{"model": "image classifier", "dataset": "photos of arthropod specimens (BIOSCAN-5M)", "train_examples": 97500, "image_size": 32, "crop_scale_min": 0.5, "horizontal_flip": true, "translate": 0.06, "color_jitter": 0.1, "targets": ["order"], "num_classes": 18, "arch": "caformer", "norm": "layernorm", "norm_position": "res_post", "hidden_act": "gelu", "mlp_ratio": 4, "head_dim": 64, "fused_qkv": true, "qk_norm": false, "parallel_block": false, "inner_norm": false, "patch_size": [2, 2], "depths": [3, 6, 6], "widths": [64, 128, 256], "kernel_size": 7, "label_smoothing": 0.1, "loss": "cross_entropy", "head_dropout": 0.1, "init": "lecun_normal", "optimizer": "adamw", "learning_rate": 0.0011, "beta1": 0.9, "beta2": 0.98, "eps": 1e-10, "max_steps": 13800, "batch_size": 256, "epochs": 36.2, "lr_schedule": "cosine", "final_lr_fraction": 0, "warmup_steps": 2760, "weight_decay": 0.2}
Rows from block 10, named by matrix and row number. Rows with one number belong to one neuron. Each number is 200 + 40 x the weight over the matrix's rms, rounded and kept within 0 to 999. All counts start at 0.
# fc1: MLP up (model.blocks.10.mlp.fc1.weight, 1024x256), inputs 128-191
# fc2: MLP down (model.blocks.10.mlp.fc2.weight, 256x1024, transposed), outputs 128-191
fc1.284,234,190,226,143,177,203,169,161,224,187,186,242,271,165,220,230,182,183,189,270,209,204,213,216,248,164,222,172,195,297,229,253,261,150,220,208,200,201,153,175,169,211,185,224,267,142,278,215,218,200,206,262,243,229,157,250,171,160,174,261,209,204,220,231
fc2.284,164,258,166,241,196,225,200,197,102,193,199,185,151,241,197,154,236,176,207,205,230,181,180,161,177,223,144,263,240,174,187,242,148,201,199,181,231,215,231,198,217,236,164,214,141,175,105,189,216,179,201,227,208,173,227,155,271,204,223,95,241,172,192,218
fc1.285,179,213,274,258,262,199,196,239,233,204,257,155,238,206,122,222,269,290,214,136,154,247,193,234,195,185,169,147,186,156,142,176,167,169,285,257,181,199,237,95,143,210,267,177,195,193,245,246,171,182,127,250,230,254,116,101,114,193,171,240,202,165,159,221
fc2.285,215,241,135,235,264,201,207,207,84,184,258,143,134,230,169,122,230,201,238,205,253,171,197,185,203,256,154,246,193,168,196,268,188,170,214,187,205,177,262,196,242,230,180,212,150,182,112,190,238,248,225,174,217,196,200,159,261,208,246,162,248,192,227,212
fc1.286,173,214,269,251,206,189,186,257,212,195,244,147,228,222,165,196,258,231,183,176,129,266,236,205,220,155,187,141,176,154,138,189,84,130,218,245,98,235,215,117,123,193,231,176,187,213,265,205,113,177,183,201,217,166,183,135,158,227,175,267,225,152,166,215
fc2.286,204,244,113,229,262,217,193,150,103,236,215,137,103,276,164,130,219,244,190,165,181,172,207,133,212,251,175,266,216,164,181,215,172,158,169,229,209,214,250,217,236,239,149,211,162,238,133,213,176,219,270,240,215,177,220,194,217,199,266,171,265,163,190,220
fc1.287,187,256,283,242,236,189,222,254,285,161,204,179,217,181,137,197,268,292,230,97,109,288,270,190,252,142,224,138,123,117,137,122,163,134,282,312,104,186,174,106,84,149,275,222,199,215,266,220,131,206,180,195,272,184,116,130,102,185,117,317,188,134,148,212
fc2.287,235,236,105,243,242,207,226,213,57,202,242,133,81,226,201,135,253,212,215,224,244,181,215,130,166,256,165,236,177,214,182,216,185,176,198,191,209,186,261,228,233,231,150,237,163,203,80,199,243,227,248,209,208,188,261,157,266,187,232,163,237,194,219,158
fc1.288,194,136,169,186,203,174,240,170,224,158,228,169,198,148,241,259,248,234,213,188,208,208,219,163,182,222,163,210,193,270,211,173,219,198,230,217,212,196,203,194,166,179,187,211,153,168,196,248,252,196,180,244,190,281,160,199,230,144,196,236,206,187,232,161
fc2.288,168,262,223,262,218,186,174,239,112,187,227,173,200,234,157,131,233,189,210,206,202,177,238,202,196,283,157,185,200,168,147,251,191,192,204,156,196,226,242,182,191,246,201,196,173,201,149,184,223,252,169,227,241,190,211,188,223,200,215,159,241,144,174,226
fc1.289,110,254,167,296,192,176,144,263,147,136,212,125,142,249,218,162,170,205,222,153,173,152,202,203,251,149,177,261,178,117,157,165,100,242,227,257,176,150,141,237,260,105,316,164,87,203,99,124,85,271,169,176,201,92,252,134,218,293,147,184,199,139,145,229
fc2.289,192,187,153,235,303,213,120,201,74,199,254,94,109,311,147,141,196,229,236,211,262,170,228,177,243,244,150,179,219,157,174,236,255,160,192,230,213,214,266,244,277,225,207,152,211,266,117,145,185,261,276,205,177,138,302,157,181,181,256,193,266,156,170,199
fc1.290,233,192,127,288,217,236,219,203,95,288,191,151,169,176,245,162,279,219,171,255,173,201,262,156,176,242,173,236,171,184,120,169,166,139,154,180,129,234,231,161,162,253,145,203,167,257,95,117,179,203,186,216,152,235,295,163,249,142,236,139,230,161,201,160
fc2.290,194,316,187,253,205,251,109,241,184,224,204,171,231,253,183,137,179,185,204,172,178,188,237,215,220,223,231,217,191,162,194,230,204,202,123,218,201,163,169,172,202,203,228,212,133,245,230,163,181,242,197,216,233,95,228,185,185,210,191,192,225,161,206,217
fc1.291,202,238,257,142,170,232,246,206,316,91,134,288,284,158,230,214,160,181,185,218,149,229,227,252,263,135,284,213,151,185,258,125,187,258,274,271,205,178,124,238,182,131,245,249,265,138,267,200,142,140,208,206,233,219,113,227,121,176,109,277,112,244,186,195
fc2.291,214,281,129,224,236,266,234,226,79,209,217,137,88,223,248,98,214,150,190,224,253,142,190,127,155,239,211,255,230,192,209,222,181,228,187,183,221,203,228,236,255,221,177,257,155,233,100,134,212,225,250,224,171,150,291,143,254,177,231,82,242,208,207,155
fc1.292,161,181,246,233,247,146,183,224,190,151,247,146,182,242,96,233,225,270,280,118,190,218,192,244,256,174,149,197,186,118,162,206,195,177,250,238,158,184,168,166,206,160,262,132,153,163,208,218,176,221,135,172,240,219,165,66,178,233,158,192,216,185,162,248
fc2.292,152,232,150,240,272,185,141,229,98,209,298,163,181,269,138,148,223,197,210,191,273,165,189,204,224,258,125,214,194,136,189,276,195,176,192,191,236,191,215,185,241,245,178,173,147,209,171,172,228,266,213,183,225,169,188,125,229,218,234,161,226,182,201,242
fc1.293,207,114,146,198,202,144,253,167,194,183,215,212,188,123,189,247,177,243,225,182,241,143,161,175,256,222,174,179,198,257,261,187,214,186,209,232,212,176,175,205,199,196,144,242,195,169,246,245,216,216,167,193,249,195,174,159,244,160,175,259,151,220,291,156
fc2.293,172,215,164,252,205,237,213,188,134,268,224,194,173,222,215,185,197,171,166,223,219,210,194,174,160,208,160,219,222,170,129,217,201,185,171,174,229,223,239,183,205,246,176,159,132,209,174,166,221,202,204,235,130,177,248,208,223,216,266,163,238,200,182,209
fc1.294,167,241,250,233,239,183,195,240,235,165,189,147,208,231,164,233,260,288,187,115,135,275,257,215,239,156,187,162,168,142,93,158,96,156,266,268,154,195,196,119,142,167,243,172,190,195,216,178,154,184,130,236,176,214,186,219,153,222,189,258,201,111,149,215
fc2.294,187,229,115,245,255,217,185,239,78,189,247,125,133,261,149,131,244,196,238,201,219,194,212,177,202,272,180,219,163,136,170,272,199,169,197,166,185,184,268,206,223,229,188,211,146,214,116,202,218,260,235,177,233,184,208,148,250,199,235,184,278,167,211,197
fc1.295,195,157,169,209,220,190,210,220,194,232,225,205,194,203,186,250,215,241,246,217,208,152,205,227,154,234,183,233,182,216,223,249,213,202,156,180,243,205,210,199,191,252,178,168,205,185,202,219,255,219,190,144,189,188,191,220,244,192,250,144,175,180,202,172
fc2.295,141,232,261,223,271,202,152,255,208,240,264,198,242,202,155,141,189,180,201,224,248,210,229,230,193,238,140,202,202,154,161,251,209,182,217,164,240,238,257,169,212,223,210,150,198,175,208,188,211,234,177,164,195,150,195,190,184,215,224,191,232,166,153,205
fc1.296,257,146,181,210,198,166,202,136,164,160,226,193,153,183,163,283,249,234,253,137,227,212,163,178,262,190,159,208,212,245,236,132,240,136,221,235,159,150,214,193,198,203,178,211,192,142,194,292,217,161,222,227,256,248,144,192,208,170,209,216,219,232,214,214
fc2.296,173,188,176,203,235,234,224,211,111,193,241,169,173,194,215,118,263,164,267,213,274,195,207,225,179,308,168,167,168,174,220,241,236,227,221,133,225,184,251,218,230,252,215,196,179,210,103,155,235,263,236,229,179,198,232,195,232,161,221,170,219,173,182,229
fc1.297,275,225,195,160,134,216,267,155,208,231,156,191,225,167,274,218,194,177,108,236,157,235,232,175,163,167,244,163,242,251,235,197,276,214,158,207,229,219,193,221,154,240,153,262,225,211,238,177,199,194,276,199,180,205,220,251,187,125,215,184,196,221,257,187
fc2.297,117,321,185,234,230,250,115,236,178,216,239,168,185,258,190,149,167,177,209,179,226,195,188,186,221,190,169,223,207,161,193,245,164,186,159,195,197,182,215,188,250,202,213,184,142,192,138,172,180,230,202,218,198,94,239,162,220,245,198,135,257,154,188,261
fc1.298,163,171,217,177,245,177,228,205,201,142,230,249,193,165,201,269,256,244,218,234,203,222,179,221,193,226,192,192,200,244,184,201,208,233,271,222,200,177,212,181,147,178,217,190,224,122,160,229,194,216,179,201,187,284,155,223,180,136,159,221,158,184,180,172
fc2.298,173,261,192,246,197,187,175,222,109,225,213,178,183,209,157,131,235,203,228,190,205,167,209,180,193,258,157,203,190,159,184,248,204,171,196,188,197,196,248,202,213,236,184,208,177,233,157,215,216,244,172,217,231,187,206,182,246,202,229,142,242,185,224,207
fc1.299,179,149,138,150,148,187,218,173,224,151,140,207,172,210,232,189,165,137,202,209,249,147,125,208,205,213,176,231,239,213,242,232,161,249,190,166,258,180,156,219,284,181,222,210,161,196,187,170,214,163,207,166,189,175,218,219,252,275,256,168,152,235,245,184
fc2.299,154,220,237,205,252,264,145,193,192,216,267,133,198,214,161,172,220,209,264,181,218,219,210,192,228,244,190,212,223,201,185,248,232,175,176,189,155,254,255,171,188,257,182,143,188,213,193,208,194,201,198,278,207,187,189,154,154,171,231,222,299,158,142,235
fc1.300,197,211,242,225,209,204,161,200,209,161,219,159,180,262,164,184,236,258,202,112,126,248,225,217,268,146,233,191,184,153,180,150,145,187,213,273,163,179,165,167,139,177,248,181,163,195,208,179,93,135,185,223,206,188,182,178,139,224,160,211,198,154,127,223
fc2.300,208,193,113,221,285,207,222,233,77,190,250,105,119,242,175,132,251,219,239,208,216,201,214,195,193,243,174,205,189,155,180,238,208,184,206,181,219,185,236,199,236,234,204,201,168,222,107,178,220,252,249,173,210,178,238,129,219,191,228,171,236,221,205,190
fc1.301,136,123,160,195,247,140,141,219,172,138,222,156,120,224,151,271,160,268,260,148,263,127,157,233,206,161,149,239,213,175,240,213,183,250,219,242,253,155,168,230,216,164,233,198,186,176,149,220,190,223,172,130,203,208,198,182,278,214,246,179,176,232,226,179
fc2.301,126,194,199,197,282,187,148,264,218,184,244,201,196,208,163,182,232,178,279,241,268,143,236,259,180,280,129,230,222,172,149,286,282,207,207,162,232,224,252,178,203,190,194,141,231,187,166,169,259,275,143,152,178,182,211,191,204,175,250,168,224,142,120,215
fc1.302,196,219,215,191,198,159,203,224,254,203,201,205,235,158,170,210,247,236,212,183,243,179,228,198,197,176,248,200,204,226,164,149,183,198,228,189,231,201,195,182,144,215,223,206,183,176,268,252,245,200,184,185,214,221,132,234,211,169,200,241,161,171,216,174
fc2.302,189,234,149,215,231,259,213,160,140,200,269,151,145,221,150,132,220,217,220,196,164,189,211,161,228,273,184,221,206,191,184,232,196,189,198,223,204,205,241,222,216,237,182,195,153,177,118,200,224,208,251,198,210,202,170,190,230,196,221,177,266,202,204,208
fc1.303,170,193,192,67,221,209,203,102,247,196,204,216,163,226,198,244,185,211,221,156,217,191,84,176,248,173,182,171,243,233,258,209,206,201,196,229,188,208,203,243,271,195,146,193,206,185,207,228,198,160,197,214,160,246,199,211,222,207,217,218,165,278,207,231
fc2.303,188,259,142,214,238,225,237,244,153,175,247,168,171,167,165,142,242,196,233,161,199,178,234,227,171,248,210,273,164,153,194,206,183,235,176,177,240,189,183,164,180,226,232,210,170,194,159,172,180,208,213,193,213,214,179,158,213,187,219,165,223,183,209,175
fc1.304,211,196,185,245,182,188,235,204,143,269,204,163,162,159,247,196,187,215,160,173,150,241,189,117,212,226,177,194,151,177,110,139,162,144,220,232,91,230,232,186,146,234,173,211,96,219,128,193,185,198,199,210,177,204,241,192,162,204,187,230,234,121,178,210
fc2.304,186,293,170,323,239,203,126,223,118,233,210,162,151,300,171,145,217,240,182,185,130,195,239,184,194,193,194,197,197,141,169,263,141,157,149,209,145,187,221,189,206,166,240,182,147,211,195,166,168,248,175,249,245,151,263,193,210,230,164,155,227,120,198,195
fc1.305,215,180,250,191,218,159,197,211,190,155,261,195,215,188,144,234,232,270,224,152,131,222,185,231,219,194,175,174,198,235,165,165,221,151,257,244,191,194,236,164,180,200,194,196,200,174,194,231,180,165,202,256,223,241,156,195,140,154,190,217,225,173,174,243
fc2.305,195,229,150,213,244,206,198,217,129,202,230,167,139,197,180,149,220,182,195,224,252,151,222,191,208,283,153,257,177,193,200,275,197,176,186,181,241,194,225,189,207,247,165,211,156,204,117,193,256,235,222,216,226,201,247,148,269,189,211,149,207,188,191,200
fc1.306,203,194,185,154,198,198,175,223,212,195,213,205,231,186,205,232,200,188,221,204,275,200,183,210,188,235,235,206,216,251,211,242,195,221,205,176,305,213,213,140,190,215,163,183,201,146,252,260,252,217,184,255,221,252,191,173,217,166,190,235,175,162,218,179
fc2.306,184,224,189,260,246,234,169,187,145,247,265,202,194,206,192,202,217,206,197,184,210,188,239,214,229,254,171,186,197,234,190,214,224,144,176,194,166,215,270,172,169,246,191,190,149,203,157,215,205,232,201,251,188,189,210,219,210,183,218,144,268,172,198,230
fc1.307,222,193,175,162,153,221,252,184,243,205,177,197,90,169,241,188,186,195,160,227,202,174,192,114,208,233,170,226,220,158,204,160,145,233,169,237,241,219,171,219,211,164,166,276,157,260,170,171,157,233,238,209,139,162,231,231,196,224,205,184,128,230,230,178
fc2.307,154,266,232,269,264,201,153,246,141,245,237,118,139,212,141,129,230,208,175,161,209,223,235,148,215,206,158,167,228,153,148,260,202,167,233,216,166,212,243,176,217,258,209,164,146,227,129,183,185,233,194,279,214,180,212,163,203,176,217,143,281,152,182,205
fc1.308,211,159,221,221,229,169,198,235,208,220,221,141,263,184,154,242,263,255,208,167,219,235,196,205,184,190,192,166,195,197,206,173,186,150,214,219,165,223,233,111,176,207,221,196,215,164,211,208,189,186,169,253,254,235,179,129,191,216,167,240,197,136,232,233
fc2.308,173,216,151,248,234,207,205,215,123,197,278,160,176,209,211,181,225,211,210,220,235,166,184,174,210,291,182,216,191,160,192,240,221,199,227,175,236,192,221,208,209,218,157,188,127,204,154,176,227,263,241,201,206,212,187,179,219,187,218,212,237,175,210,212
fc1.309,200,165,258,206,209,196,221,242,208,193,205,205,227,118,169,249,272,263,231,155,210,221,195,205,220,205,184,155,201,203,178,152,180,153,244,206,185,212,245,148,125,201,223,177,168,171,228,249,236,155,209,226,220,269,135,168,192,134,199,270,161,172,209,187
fc2.309,169,213,150,233,243,195,201,211,88,214,248,184,161,208,173,155,217,206,211,201,264,177,166,182,200,252,145,210,209,149,188,257,222,174,213,193,234,175,234,200,251,236,175,189,157,208,167,182,226,285,220,234,215,187,213,155,227,209,256,151,244,198,222,229
fc1.310,149,221,205,239,163,221,186,152,237,198,176,129,196,249,230,203,127,216,149,154,207,188,207,128,303,140,257,164,280,214,197,160,108,174,190,288,223,172,171,188,209,157,203,209,93,253,187,171,101,167,250,210,211,105,227,196,171,225,147,234,180,197,237,237
fc2.310,156,231,157,266,265,196,130,208,105,242,246,134,149,262,157,174,214,181,199,225,209,199,192,160,191,231,129,181,243,164,141,291,196,158,179,176,201,215,306,196,245,256,210,145,179,211,118,175,192,242,191,243,168,175,251,202,245,188,244,115,282,176,204,200
fc1.311,176,165,277,234,238,191,189,241,222,159,226,178,216,171,145,269,258,269,204,120,174,245,197,238,245,192,158,220,226,211,146,161,146,164,240,249,206,211,181,112,129,172,235,155,163,152,204,226,176,179,122,244,237,205,160,151,183,194,154,234,189,141,136,202
fc2.311,170,212,156,273,287,197,175,230,74,201,246,135,136,236,146,139,231,218,226,205,241,188,204,188,233,295,153,205,173,157,188,263,210,163,208,192,210,172,255,194,233,239,160,220,132,206,116,197,228,271,219,179,231,208,223,119,222,196,227,198,243,161,195,223
fc1.312,155,208,249,232,257,185,146,212,243,160,240,167,267,185,104,255,291,289,244,103,169,278,199,268,237,207,151,140,214,194,153,219,194,122,269,231,144,233,240,120,112,198,228,151,199,125,236,245,173,239,137,206,252,238,90,100,138,145,142,252,198,107,161,243
fc2.312,184,234,144,241,246,196,182,206,101,209,272,145,151,220,165,137,227,188,204,214,288,178,205,168,210,286,133,231,218,191,192,276,198,157,210,175,253,185,257,184,227,263,148,160,142,191,128,195,258,240,215,206,225,185,207,139,278,199,239,181,242,171,205,215
fc1.313,175,167,192,221,246,166,217,250,143,229,204,182,201,205,196,240,243,239,199,189,185,222,216,213,196,285,135,185,175,184,151,195,188,181,198,180,204,229,243,173,134,220,185,177,178,187,158,197,232,206,168,204,161,242,199,139,211,210,263,172,208,159,218,140
fc2.313,199,271,219,228,239,216,116,218,193,227,221,201,214,244,169,125,197,224,236,205,178,192,223,219,231,190,187,192,220,156,182,246,180,141,132,214,194,197,217,172,211,233,186,184,161,215,225,197,180,214,225,251,248,149,193,182,197,203,222,152,245,134,194,255
fc1.314,148,222,250,227,235,181,170,261,202,194,213,159,251,198,176,196,253,251,229,143,180,246,231,219,226,197,207,171,221,163,107,203,136,188,270,264,195,220,200,99,151,158,294,184,159,169,237,184,163,176,160,233,197,206,172,143,158,196,183,204,214,126,165,176
fc2.314,183,242,127,239,247,211,222,205,93,218,242,171,153,230,170,136,245,206,235,179,246,184,210,179,210,258,194,216,175,165,186,260,197,173,197,175,197,205,260,177,201,224,160,203,158,205,126,220,231,280,220,174,228,169,203,176,253,217,229,165,221,179,207,213
fc1.315,207,173,175,146,179,147,229,161,199,203,161,152,202,204,184,263,230,303,205,149,148,229,158,154,209,132,207,165,212,238,229,159,192,167,233,252,158,190,211,212,163,179,143,233,215,205,235,286,216,191,199,180,224,251,144,207,173,197,240,241,180,231,260,157
fc2.315,173,237,200,259,222,179,239,275,124,221,218,157,147,166,221,149,229,206,214,225,277,203,219,164,187,235,151,195,151,158,150,215,189,226,214,164,223,206,252,201,215,242,170,194,143,235,126,178,204,277,175,204,178,220,212,193,233,236,225,162,230,180,174,210
fc1.316,133,152,228,240,241,172,139,216,192,152,208,157,197,229,150,218,190,229,247,154,219,251,194,233,230,184,153,226,214,180,198,202,167,177,255,228,178,165,185,179,186,151,232,171,144,157,227,215,201,229,126,187,217,222,191,136,186,228,173,218,189,169,177,249
fc2.316,163,217,178,224,285,194,161,243,135,204,261,147,153,236,154,150,233,216,229,199,260,186,210,203,211,259,120,214,202,136,193,274,213,185,226,193,230,190,250,175,236,231,187,193,174,222,137,158,233,260,213,195,230,183,206,136,204,205,220,174,240,189,189,222
fc1.317,182,251,263,302,241,212,183,229,177,127,209,160,216,197,192,226,232,292,187,119,154,251,285,186,244,179,233,203,173,197,137,184,144,171,295,294,137,168,215,145,116,185,275,206,180,190,179,177,133,249,168,213,240,206,168,152,134,189,117,266,201,134,175,237
fc2.317,196,228,111,231,244,199,190,187,63,200,215,133,105,242,202,147,232,198,213,205,220,178,204,174,186,285,130,226,227,186,171,226,203,145,183,198,228,194,230,195,213,235,153,222,184,197,80,194,227,222,222,216,196,192,257,151,249,173,241,151,249,168,226,170
fc1.318,166,188,207,253,231,223,168,229,180,170,246,219,195,190,172,248,217,232,239,127,193,258,198,246,266,224,201,196,173,172,184,183,183,185,244,221,141,180,179,174,189,178,240,137,123,169,188,202,149,217,169,197,202,192,168,157,169,196,167,213,202,153,154,250
fc2.318,191,203,167,234,260,166,172,248,103,202,253,159,156,253,152,142,230,196,240,207,245,203,198,201,202,243,135,205,172,145,201,258,210,188,180,189,228,173,239,189,243,225,188,198,156,213,134,182,228,236,230,196,223,154,212,162,233,194,214,161,206,202,191,217
fc1.319,176,220,243,154,139,174,173,214,323,129,153,285,310,135,236,193,140,154,192,280,204,161,223,250,151,173,252,232,181,214,233,190,229,296,258,204,263,188,130,176,165,131,223,235,265,143,295,165,248,205,149,241,237,212,160,265,168,171,122,228,183,190,221,210
fc2.319,202,287,130,257,185,260,229,178,67,197,180,186,146,233,260,147,232,167,194,193,210,177,192,154,184,228,174,281,213,206,190,199,170,175,192,186,182,194,220,226,225,238,178,219,135,202,112,168,188,233,252,238,170,160,273,165,243,167,234,113,242,202,207,204
fc1.320,199,138,151,172,190,203,232,190,181,193,194,252,162,180,216,247,186,160,234,215,255,169,194,214,170,217,167,238,157,178,180,215,191,230,160,144,224,147,187,235,206,226,205,181,173,176,213,202,255,232,182,135,179,198,209,222,283,219,244,206,168,216,209,143
fc2.320,151,225,260,230,247,187,155,225,201,230,259,164,234,215,163,133,238,216,220,201,223,235,257,267,216,228,173,185,240,191,113,259,216,168,209,180,179,252,246,137,168,234,202,155,201,190,154,186,196,215,184,216,226,170,190,228,173,176,207,159,229,152,146,233
fc1.321,228,180,187,184,169,186,197,157,218,230,167,180,209,200,196,225,186,242,202,233,268,194,183,150,234,213,201,190,225,257,228,198,201,162,205,239,259,171,213,184,188,205,184,226,180,203,221,227,219,218,187,218,270,166,207,172,231,154,191,205,170,222,313,182
fc2.321,166,222,182,239,221,193,217,225,110,243,258,195,179,196,218,191,206,196,192,187,225,193,185,178,190,240,155,187,210,190,164,249,212,177,166,181,207,196,279,208,229,286,155,163,133,172,160,219,229,222,200,199,157,206,206,175,243,188,253,172,228,184,197,215
fc1.322,240,217,208,187,162,189,221,168,225,195,162,199,248,136,276,227,190,226,162,203,161,217,223,178,237,137,233,208,178,250,226,223,152,200,207,234,204,211,163,152,157,202,158,240,176,157,227,204,173,147,222,230,193,195,183,234,228,194,174,262,179,229,226,221
fc2.322,181,232,162,257,222,208,185,210,113,244,231,153,149,222,163,141,225,193,172,200,244,182,191,162,209,258,183,206,221,201,168,231,167,185,181,192,192,214,269,212,226,254,170,214,144,189,104,194,215,212,199,205,217,178,240,148,258,182,222,109,255,157,189,195
fc1.323,139,295,227,316,227,217,159,224,162,184,226,133,202,214,196,188,231,254,187,119,115,250,263,169,291,160,297,181,154,142,74,191,60,139,285,308,65,202,194,157,114,209,274,127,103,233,153,168,54,186,163,149,231,129,170,110,172,275,150,261,271,147,159,232
fc2.323,205,227,66,262,273,186,157,142,54,226,248,125,75,330,147,155,206,231,224,162,204,152,202,164,194,252,127,231,197,184,188,228,199,116,149,226,176,176,246,208,229,227,183,181,203,212,138,165,174,246,246,207,214,153,282,175,222,198,273,196,252,156,209,196
fc1.324,133,149,177,214,167,130,200,243,170,160,164,211,178,199,152,288,223,263,195,178,246,151,207,218,152,141,115,277,199,174,203,161,154,248,217,234,224,147,164,181,212,165,261,227,170,160,175,254,215,217,162,176,226,224,180,174,271,237,235,164,165,212,186,142
fc2.324,129,249,228,252,223,239,178,253,173,233,232,213,217,243,158,145,242,180,235,220,217,190,237,278,162,240,178,216,208,161,144,248,249,173,198,147,195,270,232,184,190,240,203,150,171,200,171,170,220,276,144,182,178,197,196,219,192,195,249,165,238,148,129,185
fc1.325,159,190,226,241,257,179,152,203,143,153,244,184,182,260,129,184,196,202,236,131,214,219,172,184,246,199,137,189,187,155,181,228,162,178,224,219,162,170,218,196,241,194,235,139,135,185,144,195,167,267,178,183,186,143,194,126,216,238,169,183,195,150,129,272
fc2.325,164,203,141,195,310,159,161,232,139,176,281,152,150,249,147,145,230,215,250,194,271,182,206,213,225,233,130,197,206,137,205,265,245,194,208,207,243,162,213,180,245,224,190,184,181,198,172,203,218,257,206,168,223,163,196,134,217,202,230,194,229,202,203,213
fc1.326,181,284,237,276,195,213,192,226,210,120,172,212,251,180,182,193,217,208,211,116,174,190,242,252,264,198,276,193,118,143,214,184,198,188,254,260,169,161,145,126,155,140,249,187,151,125,236,202,137,215,167,175,283,199,147,169,174,202,115,243,181,119,204,222
fc2.326,210,223,106,243,234,197,210,207,83,226,243,133,131,221,196,161,216,185,166,228,261,177,196,159,176,258,166,234,202,206,190,230,183,165,216,178,208,202,269,218,236,242,170,198,163,225,100,193,198,228,239,201,204,180,262,169,256,174,221,178,231,184,199,155
fc1.327,195,201,209,175,191,211,219,216,284,115,204,279,267,111,180,193,157,186,222,237,249,154,162,248,206,197,248,180,160,266,253,209,241,236,267,206,225,185,147,222,231,165,231,197,240,148,260,214,235,196,181,203,237,209,130,233,191,175,116,251,167,194,226,198
fc2.327,178,241,100,218,198,256,215,213,151,233,188,169,157,207,254,162,212,130,186,232,205,143,220,164,148,216,207,296,211,155,201,207,171,214,150,150,244,196,184,211,226,252,188,221,151,209,151,157,180,219,220,232,184,162,287,187,254,159,233,122,228,181,223,174
fc1.328,184,235,237,240,247,191,186,269,218,195,203,131,225,168,167,192,261,293,176,93,131,273,204,196,237,203,215,168,173,103,112,172,98,135,209,237,155,215,226,129,147,218,233,175,124,166,190,191,163,184,160,198,217,184,166,135,169,223,144,224,236,126,160,257
fc2.328,184,204,153,265,281,172,175,226,63,223,246,138,127,238,114,171,231,255,222,169,213,205,190,159,244,203,137,210,192,127,165,236,173,137,198,211,190,187,267,176,223,244,191,194,135,212,146,202,163,223,219,203,246,206,195,150,223,217,236,195,241,189,197,229
fc1.329,185,121,211,198,279,193,171,212,146,195,247,190,202,197,165,239,241,231,249,207,235,182,214,264,167,235,137,242,177,223,202,241,231,185,211,156,227,224,244,185,197,243,195,159,179,178,178,237,242,246,176,145,172,227,225,191,260,175,244,141,212,228,187,197
fc2.329,204,216,192,189,278,199,173,207,156,219,292,179,217,219,140,144,191,189,203,222,254,171,195,236,222,238,142,173,198,178,227,289,279,175,202,186,238,181,270,185,245,251,156,195,209,179,201,199,252,239,256,163,233,181,193,182,207,205,251,140,231,231,203,233
fc1.330,172,178,197,159,174,154,207,199,210,178,172,165,178,204,218,259,242,237,191,147,202,202,219,191,209,212,191,219,181,232,194,160,174,200,217,235,216,191,174,203,143,172,178,219,220,195,255,253,225,163,201,217,204,237,180,216,231,216,211,213,167,204,203,146
fc2.330,167,228,193,228,209,214,224,257,150,236,215,171,169,190,175,155,225,159,228,203,240,218,220,185,168,232,174,216,203,141,141,233,187,219,197,145,214,230,239,215,205,242,190,170,174,250,152,195,194,244,195,215,182,181,219,193,215,216,227,175,248,185,161,207
fc1.331,174,142,219,196,181,81,190,205,224,122,177,196,197,159,207,290,261,232,204,172,219,147,235,239,173,153,167,262,182,230,153,135,161,218,247,245,211,132,185,182,154,178,192,218,172,166,205,265,186,177,144,232,212,206,141,222,257,175,168,192,171,199,228,139
fc2.331,185,264,189,267,213,206,206,234,114,217,204,177,165,243,203,155,251,198,209,242,210,159,215,198,173,249,153,207,164,153,149,262,213,160,175,146,220,223,264,216,207,242,199,189,172,229,142,143,191,269,187,200,178,197,229,235,201,158,221,151,244,168,186,202
fc1.332,177,155,169,196,213,150,190,158,197,169,197,163,150,186,166,307,251,258,243,162,211,195,229,137,236,199,139,200,228,244,193,165,163,133,233,289,132,176,189,179,159,178,205,210,162,217,205,250,181,187,125,222,224,269,218,150,235,193,179,198,129,179,237,172
fc2.332,170,263,164,231,240,220,191,207,113,229,230,170,192,217,167,115,235,181,225,191,224,174,195,193,172,261,208,171,208,118,165,282,225,183,183,165,250,213,277,198,204,271,160,199,142,245,176,191,230,253,196,227,209,188,207,175,197,191,271,150,273,207,196,210
fc1.333,214,174,181,166,194,207,234,232,179,274,176,192,215,182,230,245,176,211,217,235,191,186,200,169,148,244,219,189,194,224,199,229,224,200,170,177,231,214,188,170,140,248,141,219,221,254,183,192,226,224,211,204,190,171,215,219,178,210,239,206,180,201,230,197
fc2.333,176,247,178,210,206,245,126,227,220,226,218,187,176,203,195,170,154,178,200,212,227,185,216,213,212,239,184,215,227,180,208,207,214,223,172,185,219,190,232,199,250,221,188,194,192,208,183,175,244,186,225,224,192,144,208,200,220,195,207,176,221,155,178,260
fc1.334,152,244,230,291,178,188,132,207,186,141,154,183,213,279,222,170,167,186,169,165,160,213,252,206,253,135,224,247,206,154,140,187,102,232,239,252,167,153,148,194,214,122,241,208,137,225,182,159,95,218,201,167,194,112,202,162,166,274,101,203,208,184,176,252
fc2.334,190,195,99,250,260,201,193,147,29,214,234,129,116,287,191,151,212,206,185,215,238,169,219,160,203,255,150,255,255,193,179,209,231,167,183,228,219,210,247,225,224,241,186,196,177,231,91,184,181,242,269,214,174,170,307,195,226,153,267,135,243,166,198,171